{
  "train_examples": 88335,
  "head_dim": 48,
  "fused_qkv": true,
  "parallel_block": false,
  "layers": 10,
  "pooling": "mean",
  "label_smoothing": 0.05,
  "lr": 0.0011
}
Rows from block 7 of a small image classifier, named by matrix and row number. Rows with one number belong to one neuron. Each number is 200 + 40 x the weight over its row's rms, rounded and kept within 0 to 999. All counts start at 0.
After each neuron's rows are labels from the 100 images, of 14976, where the neuron reaches its highest value: "strongest on" is what is common among them; "patch colour" is the nearest of a few named colours to the mean colour under the peak. Only what is clearly more common there than usual is listed. The data: telescope images of galaxies (Galaxy Zoo DECaLS). In brackets: how many of the 100, against the usual share in percent.
# fc1: MLP up (model.blocks.7.mlp.fc1.weight, 640x160), inputs 0-79
# fc2: MLP down (model.blocks.7.mlp.fc2.weight, 160x640, transposed), outputs 0-79

fc1.44,138,167,65,216,167,206,223,230,277,173,213,242,211,250,206,204,211,209,220,181,203,213,132,224,199,300,262,202,267,214,206,131,125,224,131,108,232,157,267,153,185,247,206,232,177,142,207,174,177,145,189,155,169,153,226,218,153,277,213,175,136,223,189,204,247,188,281,222,213,243,218,181,177,207,159,164,173,187,164,241
fc2.44,233,280,295,214,287,258,199,189,208,198,207,147,189,201,259,181,196,145,183,222,92,230,228,189,228,162,198,205,154,167,140,201,166,208,168,192,126,311,230,243,175,158,201,214,250,282,246,231,200,189,215,228,260,191,246,249,207,90,224,181,212,245,201,194,240,205,237,191,240,107,203,196,175,167,146,150,164,220,181,148
strongest on: shape: featured or disk (64 vs 30.4); edge-on disk: no (57 vs 24.7); spiral arms: yes (49 vs 18.8)
patch colour: grey (63 vs 5.6)

fc1.73,175,167,210,189,184,176,135,210,159,219,214,200,217,202,171,244,196,173,257,220,232,186,214,226,197,250,186,276,184,237,195,155,235,185,220,224,198,153,225,202,195,195,208,181,183,179,195,286,199,226,135,216,232,221,230,184,162,177,231,228,276,168,193,271,142,87,240,200,233,262,151,289,180,180,137,255,177,175,188,212
fc2.73,237,186,229,189,202,234,333,212,181,247,164,193,208,177,177,189,211,177,238,201,150,182,200,177,254,251,135,232,184,221,202,171,195,186,265,131,187,161,177,165,136,248,218,135,218,182,241,95,196,251,254,202,178,224,147,226,303,198,117,190,175,196,183,162,157,279,160,247,210,85,218,194,159,215,222,192,218,229,235,246
strongest on: edge-on disk: no (96 vs 24.7); spiral arms: yes (91 vs 18.8); spiral winding: tight (77 vs 6.8)
patch colour: grey (60 vs 5.6)

fc1.244,250,213,131,229,152,149,152,177,149,188,225,156,186,120,188,302,211,184,193,260,198,156,213,174,189,227,207,184,213,193,195,172,227,267,238,128,139,224,185,221,179,234,207,173,162,177,132,174,186,173,116,227,192,214,196,157,164,192,238,243,185,146,159,257,188,168,235,174,246,260,222,195,178,134,184,280,98,206,178,203
fc2.244,229,204,175,262,102,218,184,208,162,186,231,229,197,223,139,240,253,163,192,206,230,244,201,210,204,168,254,209,268,178,266,241,205,175,181,214,268,218,182,162,189,235,196,279,220,127,249,189,229,195,212,130,254,181,183,283,197,269,236,210,193,197,175,142,182,201,138,257,172,168,195,200,298,193,227,213,309,162,262,198
strongest on: edge-on disk: no (52 vs 24.7); spiral arms: yes (42 vs 18.8)
patch colour: grey (31 vs 5.6); pink (26 vs 0.7)

fc1.207,227,133,207,262,171,173,246,161,229,221,239,181,116,164,263,238,135,270,214,200,225,206,190,177,210,213,193,230,218,270,102,202,218,281,275,173,169,265,231,201,239,209,247,150,190,296,80,174,203,172,151,279,147,195,240,154,244,179,180,268,185,133,171,242,200,218,232,144,169,198,228,191,185,207,175,194,158,240,156,179
fc2.207,182,175,169,161,201,267,195,192,186,210,212,174,205,253,160,152,266,204,179,200,195,208,232,204,267,201,287,211,199,132,282,262,105,140,180,252,251,216,196,185,224,217,199,296,190,128,250,189,211,211,204,100,281,190,169,219,256,255,257,155,190,207,237,214,253,210,173,254,157,177,222,185,186,140,169,148,343,202,260,199
strongest on: edge-on disk: yes (25 vs 5.2)
patch colour: brown (42 vs 12.1)

fc1.239,184,219,231,216,215,146,218,168,224,219,213,185,180,133,195,155,109,234,210,209,265,198,165,172,187,129,195,231,234,289,173,186,187,251,202,206,182,235,220,229,235,204,221,183,257,258,135,198,213,201,173,218,165,226,175,187,230,176,206,239,163,155,183,272,203,239,162,130,197,252,197,183,188,219,184,165,110,231,170,185
fc2.239,137,215,172,147,209,218,177,261,187,190,222,185,231,259,191,164,295,235,162,173,220,208,213,196,255,226,202,227,164,150,188,249,184,96,190,206,226,191,188,187,214,167,209,241,129,147,201,164,193,199,204,105,231,176,212,201,226,243,231,130,185,235,221,236,243,238,157,215,185,208,224,180,140,209,177,198,314,159,193,225
strongest on: roundness: cigar-shaped (31 vs 8.1)
patch colour: brown (33 vs 12.1)

fc1.313,223,241,248,195,231,169,122,230,201,222,224,235,237,128,208,237,111,216,161,244,158,156,220,165,150,232,157,163,140,226,137,174,305,249,231,199,104,249,213,274,253,255,206,131,204,193,198,173,174,208,135,275,152,225,229,165,182,122,246,149,155,167,179,242,175,227,189,119,190,220,221,198,176,142,176,209,212,150,147,199
fc2.313,264,217,167,237,113,282,175,197,163,191,295,171,205,234,167,206,290,143,206,240,202,201,207,210,168,189,268,206,228,203,222,185,166,141,177,207,273,209,213,101,156,248,187,264,217,125,237,205,206,184,207,131,253,153,193,275,204,308,237,197,230,208,118,157,240,178,194,250,149,176,172,189,273,108,181,205,254,177,274,149
strongest on: shape: featured or disk (96 vs 30.4); edge-on disk: no (95 vs 24.7); spiral arms: yes (87 vs 18.8)
patch colour: brown (40 vs 12.1)

fc1.300,214,205,198,211,209,210,165,222,171,255,236,219,194,130,200,241,220,182,282,258,215,197,196,226,206,221,206,268,187,238,199,165,240,242,190,204,227,165,242,239,173,216,214,144,198,152,187,315,207,203,162,213,253,231,200,213,193,174,246,260,275,209,187,242,194,103,230,191,277,244,152,287,211,177,164,250,159,212,182,189
fc2.300,230,174,252,168,200,234,303,214,182,246,157,196,224,218,155,208,223,171,227,182,163,162,210,187,263,251,132,236,168,207,204,190,194,149,257,153,182,151,183,159,123,239,209,141,206,184,225,87,193,251,263,190,186,227,149,235,286,195,109,155,167,196,176,179,180,282,143,247,201,88,217,194,158,232,237,210,245,210,248,237
strongest on: edge-on disk: no (97 vs 24.7); spiral arms: yes (89 vs 18.8); spiral winding: tight (69 vs 6.8)
patch colour: grey (67 vs 5.6)

fc1.480,238,241,195,137,284,163,245,168,203,145,201,257,216,218,167,244,159,138,186,196,138,94,218,242,185,135,170,194,208,100,198,221,164,260,211,299,171,240,239,238,251,233,191,178,168,242,261,224,142,228,154,223,155,206,241,191,272,157,185,167,171,206,188,235,226,202,188,214,119,118,143,187,199,232,249,190,226,180,172,177
fc2.480,182,225,181,245,144,234,212,216,180,197,181,195,252,211,197,167,264,254,209,198,262,303,222,196,209,232,220,212,261,255,287,223,182,119,196,203,183,178,186,158,154,168,202,224,204,223,138,203,281,209,241,107,286,204,166,208,219,233,199,149,199,202,173,216,193,193,239,187,185,246,184,192,183,113,170,175,223,180,186,215
strongest on: shape: featured or disk (96 vs 30.4); edge-on disk: no (95 vs 24.7); spiral arms: yes (81 vs 18.8)
patch colour: grey (53 vs 5.6); pink (44 vs 0.7)

fc1.394,219,93,167,170,219,181,188,208,124,241,267,201,143,164,257,199,87,192,237,174,226,200,186,160,181,197,248,238,238,176,235,182,207,290,230,201,145,203,199,205,236,227,276,202,158,159,209,158,252,163,179,178,203,176,112,200,252,195,225,276,195,184,212,285,203,234,203,206,200,227,234,192,228,206,204,213,183,249,163,161
fc2.394,172,285,194,170,176,227,196,242,239,203,213,228,258,274,189,128,334,217,178,187,249,218,228,190,231,201,238,208,225,120,259,248,135,104,183,253,214,134,194,191,178,137,199,278,269,217,236,182,174,208,199,134,225,206,231,219,217,230,232,120,211,229,194,183,213,218,168,195,170,206,211,188,191,188,228,238,335,155,207,178
strongest on: roundness: cigar-shaped (26 vs 8.1)
patch colour: brown (47 vs 12.1)

fc1.167,261,164,171,198,231,186,229,200,168,284,204,217,240,133,169,195,156,175,195,259,126,129,241,184,158,183,208,225,281,240,209,190,219,278,271,225,168,271,226,192,205,186,215,138,190,187,201,170,241,221,130,191,172,216,207,243,196,223,210,215,129,135,185,206,148,246,225,238,177,186,238,170,211,210,181,188,186,229,169,168
fc2.167,177,233,162,122,172,246,184,218,189,188,233,203,203,252,168,190,299,215,187,150,241,208,204,182,243,212,249,202,162,134,207,270,129,88,163,264,237,209,198,190,153,175,187,324,200,136,212,211,166,210,219,99,263,181,205,193,228,195,234,144,206,207,174,177,303,218,146,232,148,204,222,208,209,140,190,175,296,152,235,164
strongest on: shape: featured or disk (65 vs 30.4); edge-on disk: no (58 vs 24.7); spiral arms: yes (45 vs 18.8)
patch colour: brown (47 vs 12.1)

fc1.82,242,246,108,226,137,120,140,223,189,161,232,216,284,138,207,203,163,220,170,248,153,237,208,104,148,230,197,117,186,221,245,148,246,199,220,172,166,300,112,243,194,200,182,173,229,226,180,188,175,172,120,191,160,203,196,205,137,185,245,191,166,197,225,206,187,201,243,201,217,243,197,149,247,161,172,217,143,158,211,238
fc2.82,271,159,223,230,132,259,213,177,159,183,229,122,160,242,165,225,288,157,189,261,220,170,221,204,209,227,247,197,222,182,217,222,163,108,259,193,258,166,196,95,151,241,178,243,175,170,275,193,197,211,247,143,251,186,181,250,211,293,237,193,193,194,118,199,241,197,186,217,181,146,174,190,236,106,177,224,271,211,315,168
strongest on: shape: featured or disk (97 vs 30.4); edge-on disk: no (96 vs 24.7); spiral arms: yes (85 vs 18.8)
patch colour: brown (37 vs 12.1)

fc1.591,231,214,154,94,207,231,189,152,263,212,208,110,196,196,154,215,171,193,169,210,217,147,177,226,231,198,223,125,253,199,231,224,167,310,177,188,164,190,219,132,193,181,226,163,140,156,181,153,127,186,104,201,217,122,149,200,211,294,230,205,155,288,176,248,181,193,237,208,189,209,199,188,159,198,162,209,203,188,183,212
fc2.591,175,222,160,277,186,193,204,218,208,209,214,160,190,187,260,272,162,235,192,186,194,302,230,197,221,161,182,229,242,230,192,237,202,191,107,208,221,199,228,259,256,243,189,238,144,207,99,247,222,197,197,240,219,228,265,186,203,165,230,180,204,171,192,225,221,194,304,137,200,216,186,216,249,209,123,198,174,233,225,210
strongest on: spiral arms: yes (46 vs 18.8); bar: no (39 vs 12.9)
patch colour: grey (57 vs 5.6)

fc1.49,265,116,263,174,191,167,149,227,167,214,261,209,177,186,133,315,169,204,233,241,186,193,134,195,171,202,213,246,212,241,166,169,161,170,237,242,209,197,217,196,187,216,235,184,210,179,200,232,155,152,178,181,174,171,176,214,149,183,212,186,253,97,163,195,214,139,203,178,203,225,269,233,185,159,218,230,132,116,176,174
fc2.49,139,231,149,232,208,216,180,213,194,182,304,200,214,259,228,152,276,217,167,175,242,269,203,225,155,200,224,172,185,172,216,200,162,155,146,227,125,159,220,189,173,198,175,307,181,172,211,205,195,193,234,172,307,187,206,200,176,170,227,189,208,229,235,225,168,185,195,223,172,184,182,201,270,208,233,121,294,213,254,209
strongest on: roundness: round (63 vs 20.3)
patch colour: grey (34 vs 5.6)

fc1.423,273,150,210,266,203,161,272,164,237,232,222,227,99,168,203,284,135,186,231,174,205,172,204,180,178,257,157,258,240,214,168,197,269,262,254,184,218,228,212,170,227,188,157,159,211,268,137,165,212,170,204,233,120,191,198,156,244,173,218,271,191,74,176,244,222,210,209,188,170,202,254,188,140,162,160,192,172,196,182,104
fc2.423,179,209,177,140,193,257,180,204,181,215,235,217,258,247,170,142,272,178,175,189,212,209,242,209,275,218,318,224,170,111,280,236,127,127,221,247,264,251,207,155,239,169,201,282,176,118,219,186,201,187,199,112,288,185,193,230,285,272,225,170,193,243,202,210,253,208,159,225,180,195,212,197,169,187,194,184,327,154,237,200
strongest on: edge-on disk: yes (26 vs 5.2)
patch colour: brown (48 vs 12.1)

fc1.566,243,215,161,196,136,183,201,110,165,207,239,186,128,164,210,275,147,206,246,264,204,129,168,196,163,207,234,245,214,198,130,161,252,297,239,200,161,227,197,235,264,231,229,141,198,224,148,208,120,164,134,254,209,236,213,122,171,151,216,251,218,128,144,284,226,147,241,186,241,278,202,239,172,136,131,246,91,191,205,180
fc2.566,195,256,138,261,121,283,165,181,172,215,307,144,235,206,223,172,251,157,185,236,236,209,218,184,203,195,277,213,238,181,229,197,160,173,137,214,244,230,207,174,202,235,210,305,162,125,227,181,207,185,221,192,297,186,211,228,221,236,247,169,202,215,186,219,259,227,202,240,178,174,198,192,300,85,168,196,264,189,216,145
strongest on: edge-on disk: no (65 vs 24.7); spiral arms: yes (53 vs 18.8); spiral winding: tight (33 vs 6.8)
patch colour: grey (60 vs 5.6); pink (35 vs 0.7)

fc1.455,238,182,203,187,199,185,229,151,160,236,216,195,154,261,218,254,182,210,261,189,199,269,196,141,152,281,235,263,182,156,216,186,169,213,264,219,262,179,155,140,182,186,221,205,242,225,191,214,133,162,202,193,159,234,154,189,265,221,204,225,208,173,147,229,220,147,265,203,296,214,225,208,185,191,174,251,116,195,218,163
fc2.455,257,182,245,187,246,257,164,265,211,187,150,222,196,253,158,197,251,152,199,235,203,152,158,265,247,123,183,191,250,129,205,269,182,133,262,239,168,201,276,176,171,230,206,219,187,147,283,286,232,149,262,215,219,140,231,260,133,142,171,180,254,267,162,158,189,155,168,185,147,192,166,228,153,202,217,199,246,181,244,194
strongest on: roundness: in between (64 vs 33.9)
patch colour: brown (36 vs 12.1)

fc1.75,210,163,222,152,219,193,196,199,252,175,219,167,162,166,212,206,168,184,193,212,135,91,239,166,252,138,210,212,174,141,190,234,179,311,204,212,45,158,154,198,134,191,220,170,182,254,165,221,126,189,171,203,199,188,219,181,162,198,239,230,144,165,184,252,212,239,187,117,184,218,213,140,164,237,212,179,123,183,219,213
fc2.75,150,277,141,239,175,245,211,178,150,208,215,181,220,201,169,190,227,197,190,196,238,312,232,202,246,241,215,223,221,195,223,253,202,198,114,207,283,184,201,242,257,173,173,274,222,129,151,208,225,203,215,188,221,216,191,282,235,163,212,184,169,214,155,214,216,208,232,228,222,220,200,220,274,131,183,148,267,186,190,203
strongest on: shape: featured or disk (62 vs 30.4); edge-on disk: no (60 vs 24.7); spiral arms: yes (51 vs 18.8)
patch colour: brown (44 vs 12.1); grey (26 vs 5.6)

fc1.262,230,214,208,189,189,184,228,191,262,181,331,191,123,224,199,237,178,209,249,222,214,212,217,149,62,263,232,187,202,232,209,17,142,209,236,198,231,217,167,166,225,223,222,207,192,189,180,201,162,171,220,250,242,208,150,197,227,188,198,167,195,192,137,226,254,160,224,167,180,224,194,182,143,132,197,248,153,169,163,147
fc2.262,218,270,177,146,199,264,189,205,163,201,206,186,193,211,187,213,266,166,135,190,242,222,250,194,250,291,206,164,219,240,152,219,161,171,198,238,180,215,253,173,148,164,188,283,179,135,187,161,197,192,187,168,239,192,209,240,225,181,293,175,178,205,114,190,222,249,272,165,184,175,218,177,266,64,132,258,248,156,182,136
strongest on: roundness: round (42 vs 20.3)
patch colour: grey (30 vs 5.6)

fc1.481,262,205,142,250,192,147,230,149,208,245,236,206,187,138,187,174,152,215,281,238,166,192,129,204,189,247,253,250,270,243,221,174,176,263,239,196,225,291,254,171,237,244,246,220,215,228,188,150,137,207,182,201,212,196,196,170,186,243,249,221,244,177,137,164,200,174,206,185,224,227,265,259,212,185,187,144,148,224,192,195
fc2.481,199,102,244,80,239,257,209,186,202,211,215,171,168,301,182,180,253,208,174,168,254,179,219,203,234,142,274,218,172,143,185,245,124,125,228,240,239,168,188,136,201,184,202,281,149,189,198,181,185,189,225,86,190,192,204,177,223,196,203,156,172,189,240,210,295,189,155,223,189,164,211,188,162,192,198,221,279,159,210,163
strongest on: spiral arms: yes (42 vs 18.8)
patch colour: grey (61 vs 5.6)

fc1.564,226,174,213,116,234,154,233,231,205,206,196,266,205,183,197,203,136,93,207,170,149,151,209,220,201,130,111,177,232,212,150,209,181,211,262,256,147,251,237,236,223,222,168,153,231,242,207,147,140,185,229,202,96,192,177,172,227,121,239,211,205,168,196,206,189,247,172,257,158,167,161,159,198,239,171,221,211,169,118,128
fc2.564,225,218,208,256,147,251,128,186,121,208,198,139,243,223,180,213,323,196,193,185,236,242,195,197,239,259,225,210,152,233,188,236,226,106,232,172,285,155,204,150,125,241,213,247,219,232,122,183,288,202,240,119,222,181,190,232,212,230,186,167,199,205,111,195,212,197,186,158,179,247,196,204,173,112,191,178,259,188,242,198
strongest on: shape: featured or disk (74 vs 30.4); edge-on disk: no (73 vs 24.7); spiral arms: yes (65 vs 18.8)
patch colour: grey (45 vs 5.6); pink (34 vs 0.7)