Weights of a small image classifier: norm rmsnorm, 31.0 epochs.
Rows from block 4, named by matrix and row number. Rows with one number belong to one attention dimension. Each number is 200 + 20 x the weight over the matrix's rms, rounded and kept within 0 to 999. All counts start at 0.
# q: attention query, key and value (stacked) (model.blocks.4.attn.qkv.weight, 432x160, the q third), inputs 0-159
# k: attention query, key and value (stacked) (model.blocks.4.attn.qkv.weight, 432x160, the k third), inputs 0-159
q.27,202,233,183,221,167,204,179,210,169,197,178,212,227,205,180,195,211,183,203,218,187,214,192,185,218,232,207,189,176,213,186,226,230,210,182,214,213,180,215,183,168,196,222,209,201,188,188,167,175,168,198,171,205,174,161,213,210,215,230,173,207,216,171,214,189,200,214,186,188,173,223,193,208,178,190,210,213,178,205,206,201,217,185,227,188,196,232,194,182,180,214,215,196,177,176,204,183,215,208,199,176,233,197,188,192,177,200,172,235,199,215,189,172,191,218,213,162,217,160,236,204,196,216,200,171,180,188,207,190,207,196,182,172,229,172,172,199,220,185,199,169,198,212,194,187,141,198,199,233,205,189,210,195,227,202,195,175,203,192,229
k.27,199,194,176,206,205,182,202,196,253,202,209,197,175,211,242,185,180,246,191,178,237,221,225,206,194,185,243,222,210,197,226,193,177,221,196,189,186,216,225,203,247,199,177,218,178,214,194,222,193,229,183,198,207,245,250,180,212,205,193,221,188,186,212,223,228,197,199,175,230,211,169,207,197,193,193,196,160,209,183,196,202,180,184,180,196,200,223,178,193,235,207,179,253,202,213,192,197,178,206,212,204,173,195,216,202,197,208,192,198,214,171,216,213,208,175,169,231,196,224,204,212,239,180,209,208,211,204,221,203,168,214,194,204,171,186,213,198,179,236,215,214,210,154,199,195,201,191,179,163,207,202,179,196,206,192,207,202,186,236,201
q.28,214,205,185,183,185,216,192,192,198,213,178,169,212,200,181,181,191,190,205,203,216,184,188,190,214,200,212,188,191,192,191,224,202,200,191,196,204,207,226,203,197,187,237,217,190,182,165,144,175,168,171,184,200,151,187,172,210,221,222,190,217,216,185,212,232,202,188,189,175,180,253,197,200,175,182,204,187,189,191,184,189,211,209,225,178,174,235,184,216,207,224,183,177,210,190,181,209,178,236,198,185,262,183,206,194,168,205,169,206,212,197,169,197,198,191,185,175,191,131,226,208,196,190,191,167,189,207,194,212,189,192,202,176,237,184,166,174,201,196,213,182,213,208,212,216,176,215,203,206,202,228,194,178,208,202,172,186,166,179,224
k.28,201,209,170,195,187,199,198,195,217,194,174,213,184,222,212,215,189,219,185,170,205,209,229,221,233,188,227,214,203,185,232,218,186,212,183,228,213,200,234,205,217,175,176,235,210,193,194,219,204,226,200,189,184,219,218,213,209,236,222,210,199,218,207,202,206,213,185,207,199,189,171,219,217,216,202,204,230,182,188,169,209,204,210,194,222,188,203,230,188,215,209,219,258,189,172,182,202,174,196,198,222,194,182,213,199,179,206,173,204,204,196,184,195,186,189,172,213,190,201,198,251,248,204,203,222,200,190,213,187,191,209,177,189,146,187,200,206,209,261,208,171,212,151,176,189,168,209,222,191,200,219,172,211,223,165,209,221,203,217,193
q.29,200,185,177,201,188,178,210,199,181,201,221,188,180,212,190,238,195,211,232,229,209,219,154,194,202,232,232,224,236,215,222,187,195,193,209,198,228,179,200,193,208,232,238,219,201,179,188,199,201,133,190,202,215,141,154,241,184,202,193,177,240,196,160,193,199,153,229,188,195,199,239,208,181,181,204,210,191,199,206,207,228,217,196,210,175,184,206,182,206,178,195,206,171,174,234,208,214,208,204,232,179,211,243,150,162,210,212,191,189,227,188,212,185,209,207,200,188,246,214,186,195,160,197,152,139,175,193,206,234,198,187,200,210,204,189,216,189,190,172,182,212,185,264,214,217,189,206,234,208,185,168,240,161,214,182,211,215,203,198,219
k.29,190,244,164,206,187,186,207,197,192,204,164,193,208,189,243,192,165,198,196,191,221,215,240,218,217,215,206,211,185,212,204,237,226,220,154,211,217,210,245,218,212,192,184,213,187,191,167,204,194,208,171,209,184,213,243,166,212,208,236,197,182,182,207,215,225,205,193,190,206,201,173,223,223,176,159,199,211,219,190,183,204,193,187,185,215,187,219,185,198,207,211,205,255,180,193,192,211,173,224,196,198,205,173,217,180,183,209,164,208,213,184,192,203,175,202,190,207,173,203,239,218,243,192,220,198,203,181,189,200,204,213,188,189,168,176,199,179,217,222,207,168,219,171,213,205,164,212,192,198,215,208,162,191,201,191,238,206,188,222,230
q.30,180,228,210,201,203,220,204,199,173,172,156,212,243,221,197,179,216,160,173,181,195,199,223,189,232,216,167,177,159,204,198,229,234,175,185,227,205,189,181,182,174,180,181,194,206,186,178,173,193,218,195,155,196,223,190,199,225,189,208,186,166,210,197,199,191,227,182,230,180,152,198,175,210,216,204,222,230,180,206,201,165,198,198,215,191,198,206,237,167,203,213,213,199,204,167,189,190,218,190,172,185,223,190,234,237,179,169,194,238,160,238,212,176,204,210,218,197,194,173,207,221,222,202,219,236,188,193,184,170,217,175,166,174,208,201,164,227,230,221,182,166,185,191,184,192,158,233,188,215,208,215,202,207,217,209,201,164,207,231,197
k.30,192,183,231,180,236,198,218,183,228,202,242,182,167,208,225,192,215,218,197,209,218,192,206,196,158,184,204,200,212,195,209,168,171,193,211,192,161,200,183,187,221,204,203,208,211,234,208,215,201,227,198,199,201,220,225,201,213,170,165,218,200,210,208,208,213,215,200,188,192,231,193,194,177,225,197,202,169,199,189,217,193,193,203,202,205,215,188,186,190,206,198,175,189,219,189,200,189,207,200,216,173,208,190,212,217,199,195,236,168,206,177,223,197,215,168,206,231,210,207,205,204,202,171,221,223,230,215,212,198,159,214,234,206,196,220,221,207,174,191,210,240,213,192,226,176,231,177,204,182,191,177,199,191,175,227,179,209,207,204,175
q.31,198,193,199,198,190,202,190,198,216,174,214,194,190,214,204,228,206,195,189,204,224,172,211,184,172,200,202,178,213,208,197,182,193,195,206,210,186,207,168,215,212,192,186,210,189,193,212,203,209,193,183,209,199,209,197,201,207,188,193,201,184,199,191,192,210,202,188,198,204,202,191,180,211,221,199,214,216,200,203,209,209,193,205,219,203,185,189,205,196,198,188,206,185,189,212,177,215,214,186,198,201,161,202,213,219,203,180,223,202,182,181,230,203,205,215,192,224,236,215,189,201,191,186,191,222,178,211,211,192,202,171,195,191,199,181,198,204,197,206,211,205,172,213,186,223,199,206,222,190,237,186,216,195,198,191,201,206,206,202,193
k.31,174,221,205,196,203,218,207,197,206,211,165,189,219,165,193,206,195,195,186,196,202,162,212,194,222,200,164,188,175,192,172,237,230,203,164,207,195,209,228,208,203,159,199,175,197,202,203,179,180,234,177,222,176,203,226,164,186,180,203,210,185,219,212,225,209,219,174,219,208,202,230,184,210,192,181,213,232,202,185,183,167,206,193,212,224,186,203,188,196,200,210,188,186,203,188,199,199,189,225,172,210,229,172,221,204,191,211,208,191,200,212,178,217,187,187,207,196,162,178,213,199,219,211,222,203,195,222,176,195,201,204,191,176,226,188,173,180,223,202,207,168,229,174,231,195,183,212,198,217,209,210,178,206,210,231,195,164,191,187,206
q.32,190,182,239,203,222,192,169,178,217,218,226,194,175,171,252,203,197,237,202,174,200,207,206,218,186,175,186,223,211,184,219,201,192,201,191,193,191,221,207,220,217,168,181,171,207,232,216,245,235,237,210,210,180,247,253,203,178,165,179,225,195,183,223,204,214,187,183,200,203,239,175,214,195,234,212,166,177,225,178,215,208,205,211,173,226,218,164,187,195,219,172,197,216,224,195,216,198,184,191,206,232,174,206,217,186,219,215,221,178,212,190,207,230,197,168,208,236,162,243,173,213,207,202,225,208,228,237,232,199,200,206,207,224,171,235,224,212,194,206,210,211,215,162,193,201,250,201,190,168,201,210,168,191,169,206,208,202,213,210,161
k.32,214,198,233,185,208,215,221,212,179,203,198,190,198,218,166,216,226,168,211,223,175,184,170,194,208,202,196,196,199,205,176,176,172,177,228,193,197,179,179,173,181,219,231,189,207,198,225,187,214,160,224,196,212,144,145,231,200,205,181,188,229,230,186,190,168,193,193,209,181,185,239,199,186,182,214,203,214,187,199,210,227,214,207,220,185,208,196,209,194,178,199,198,171,208,201,213,206,236,197,210,189,211,223,172,211,213,208,228,198,188,228,202,186,222,204,220,178,256,194,175,172,147,205,173,179,200,224,193,204,208,174,226,210,224,201,206,208,192,174,202,189,200,256,214,205,199,209,205,226,204,203,249,216,158,187,181,210,215,182,196
q.33,207,211,167,213,174,185,223,201,171,204,202,199,210,216,163,219,202,192,222,219,207,209,174,196,205,209,218,193,203,223,190,195,202,198,213,198,221,190,183,176,192,238,228,211,195,176,187,170,200,161,207,197,210,160,160,195,204,221,221,174,213,197,171,198,197,191,225,196,206,189,221,191,207,171,176,206,191,186,220,193,198,202,193,220,180,193,225,193,205,177,212,218,176,182,209,203,192,231,220,216,172,199,212,179,187,190,201,191,190,198,200,189,171,208,224,192,184,236,194,201,169,193,217,156,177,187,194,186,223,213,201,199,182,215,189,205,197,201,181,190,207,194,222,218,178,166,187,220,224,187,184,240,214,207,193,201,204,188,171,233
k.33,190,219,155,192,176,182,166,201,204,187,189,204,211,177,225,209,169,224,176,188,208,200,220,222,217,214,193,203,194,217,217,220,256,204,181,200,209,243,215,248,208,162,174,192,195,202,168,205,200,237,181,218,194,250,265,177,197,207,231,204,192,174,204,214,228,203,210,172,225,213,179,208,223,204,196,202,193,207,196,191,177,210,187,188,213,193,220,198,197,200,189,221,244,171,193,199,195,185,220,197,198,195,185,222,193,188,210,167,213,211,198,199,225,180,206,191,178,148,191,214,208,241,213,213,203,174,179,204,166,219,205,180,194,183,191,196,194,232,223,207,193,188,159,180,204,169,202,202,187,221,198,149,186,240,194,224,195,165,230,214
q.34,199,147,202,190,209,186,187,189,247,215,233,191,148,209,215,215,181,231,212,187,212,207,202,197,157,165,199,216,226,190,189,157,180,209,209,190,189,213,189,235,226,194,203,183,193,215,210,240,217,205,194,241,192,203,212,197,211,174,159,214,228,183,219,193,196,181,193,193,189,245,187,209,170,233,214,188,168,236,177,209,236,200,216,184,223,192,175,198,206,217,179,184,200,196,222,204,214,201,193,203,208,170,210,188,190,224,200,223,176,220,148,219,237,206,199,187,235,218,243,181,212,163,190,207,185,213,208,209,218,182,214,209,233,165,211,232,206,172,190,211,247,192,203,205,226,252,186,219,186,195,183,195,196,183,199,227,240,211,210,177
k.34,188,209,212,187,197,233,211,222,181,197,181,195,215,194,155,197,217,176,196,206,189,175,188,192,226,227,175,176,180,187,182,226,221,182,188,209,206,205,196,189,152,194,217,189,209,160,200,167,184,183,203,194,192,157,160,210,197,192,208,179,205,225,195,187,179,192,187,239,172,180,227,186,196,185,205,197,242,183,206,210,183,212,200,221,215,189,207,220,207,200,210,219,169,195,202,200,205,196,218,182,194,225,197,191,189,204,188,205,221,185,238,184,170,195,212,226,186,213,173,211,185,198,217,174,191,203,194,167,204,216,178,188,178,233,183,176,191,226,194,188,154,207,230,207,199,177,232,206,227,202,198,214,205,195,205,201,173,195,183,203
q.35,225,185,170,202,183,194,199,191,207,206,223,185,199,195,201,216,195,209,219,221,202,216,192,185,188,209,236,219,205,211,197,198,192,196,214,182,198,198,196,192,210,229,208,220,185,210,180,214,185,191,197,211,220,186,210,189,204,231,209,203,221,186,179,217,234,171,214,195,228,222,205,230,190,168,176,196,184,218,219,190,227,188,192,182,187,189,208,172,209,180,182,192,220,202,230,219,209,197,204,235,220,191,213,177,163,210,213,172,159,233,157,182,210,200,210,188,212,220,214,205,181,188,193,163,172,194,210,212,210,177,216,209,215,175,193,203,180,192,180,219,213,206,202,201,212,188,183,201,188,218,184,199,185,196,196,202,221,193,182,212
k.35,200,208,157,216,163,185,175,211,181,195,204,212,200,176,198,234,205,198,211,211,194,199,186,214,225,200,203,204,212,228,218,207,213,205,187,214,226,215,222,231,193,206,200,192,203,188,195,215,202,196,184,204,189,199,188,202,205,218,233,185,208,185,198,199,194,177,192,185,200,202,192,211,229,180,191,217,194,200,204,198,230,226,198,186,218,189,220,209,213,187,215,216,212,154,207,214,204,216,195,190,214,200,196,193,179,184,228,190,209,223,185,192,215,183,205,195,183,215,206,209,202,207,220,191,183,176,166,207,212,234,203,186,173,191,173,217,184,223,212,203,192,197,191,171,227,181,197,216,200,216,186,193,205,230,155,219,210,194,197,222
q.36,203,178,218,195,208,189,198,197,225,190,233,207,175,191,229,210,197,222,203,192,205,194,205,196,190,197,205,211,215,198,218,174,181,204,219,195,194,216,193,223,224,198,189,198,204,235,231,259,226,230,210,223,192,265,233,219,190,178,158,228,198,191,223,198,184,194,216,196,231,234,153,226,189,229,226,190,185,215,201,207,231,188,199,162,215,214,157,209,206,213,180,214,219,199,217,214,184,193,180,211,227,160,223,214,197,223,209,230,172,214,173,213,224,208,197,205,229,200,260,183,183,198,204,215,221,233,209,226,213,198,218,208,244,172,214,233,204,188,213,203,220,194,180,187,179,262,194,194,163,208,200,185,202,183,201,209,210,216,220,173
k.36,206,195,219,208,202,200,199,231,171,198,211,193,224,198,158,203,224,174,234,229,174,174,166,187,201,221,177,177,181,233,177,185,215,194,221,187,205,197,183,183,159,216,238,180,201,184,206,170,212,158,205,202,213,150,138,208,188,194,191,188,217,232,184,192,171,182,200,206,194,201,233,191,192,205,203,195,212,186,207,232,194,222,199,221,193,196,194,194,219,181,197,203,152,185,221,215,214,224,197,210,186,206,228,185,192,217,185,206,206,189,225,198,196,210,217,233,178,220,207,194,159,143,211,180,175,202,205,184,225,231,177,229,198,247,203,194,194,202,141,189,194,197,271,218,214,196,211,207,219,195,190,226,223,189,216,203,182,206,167,205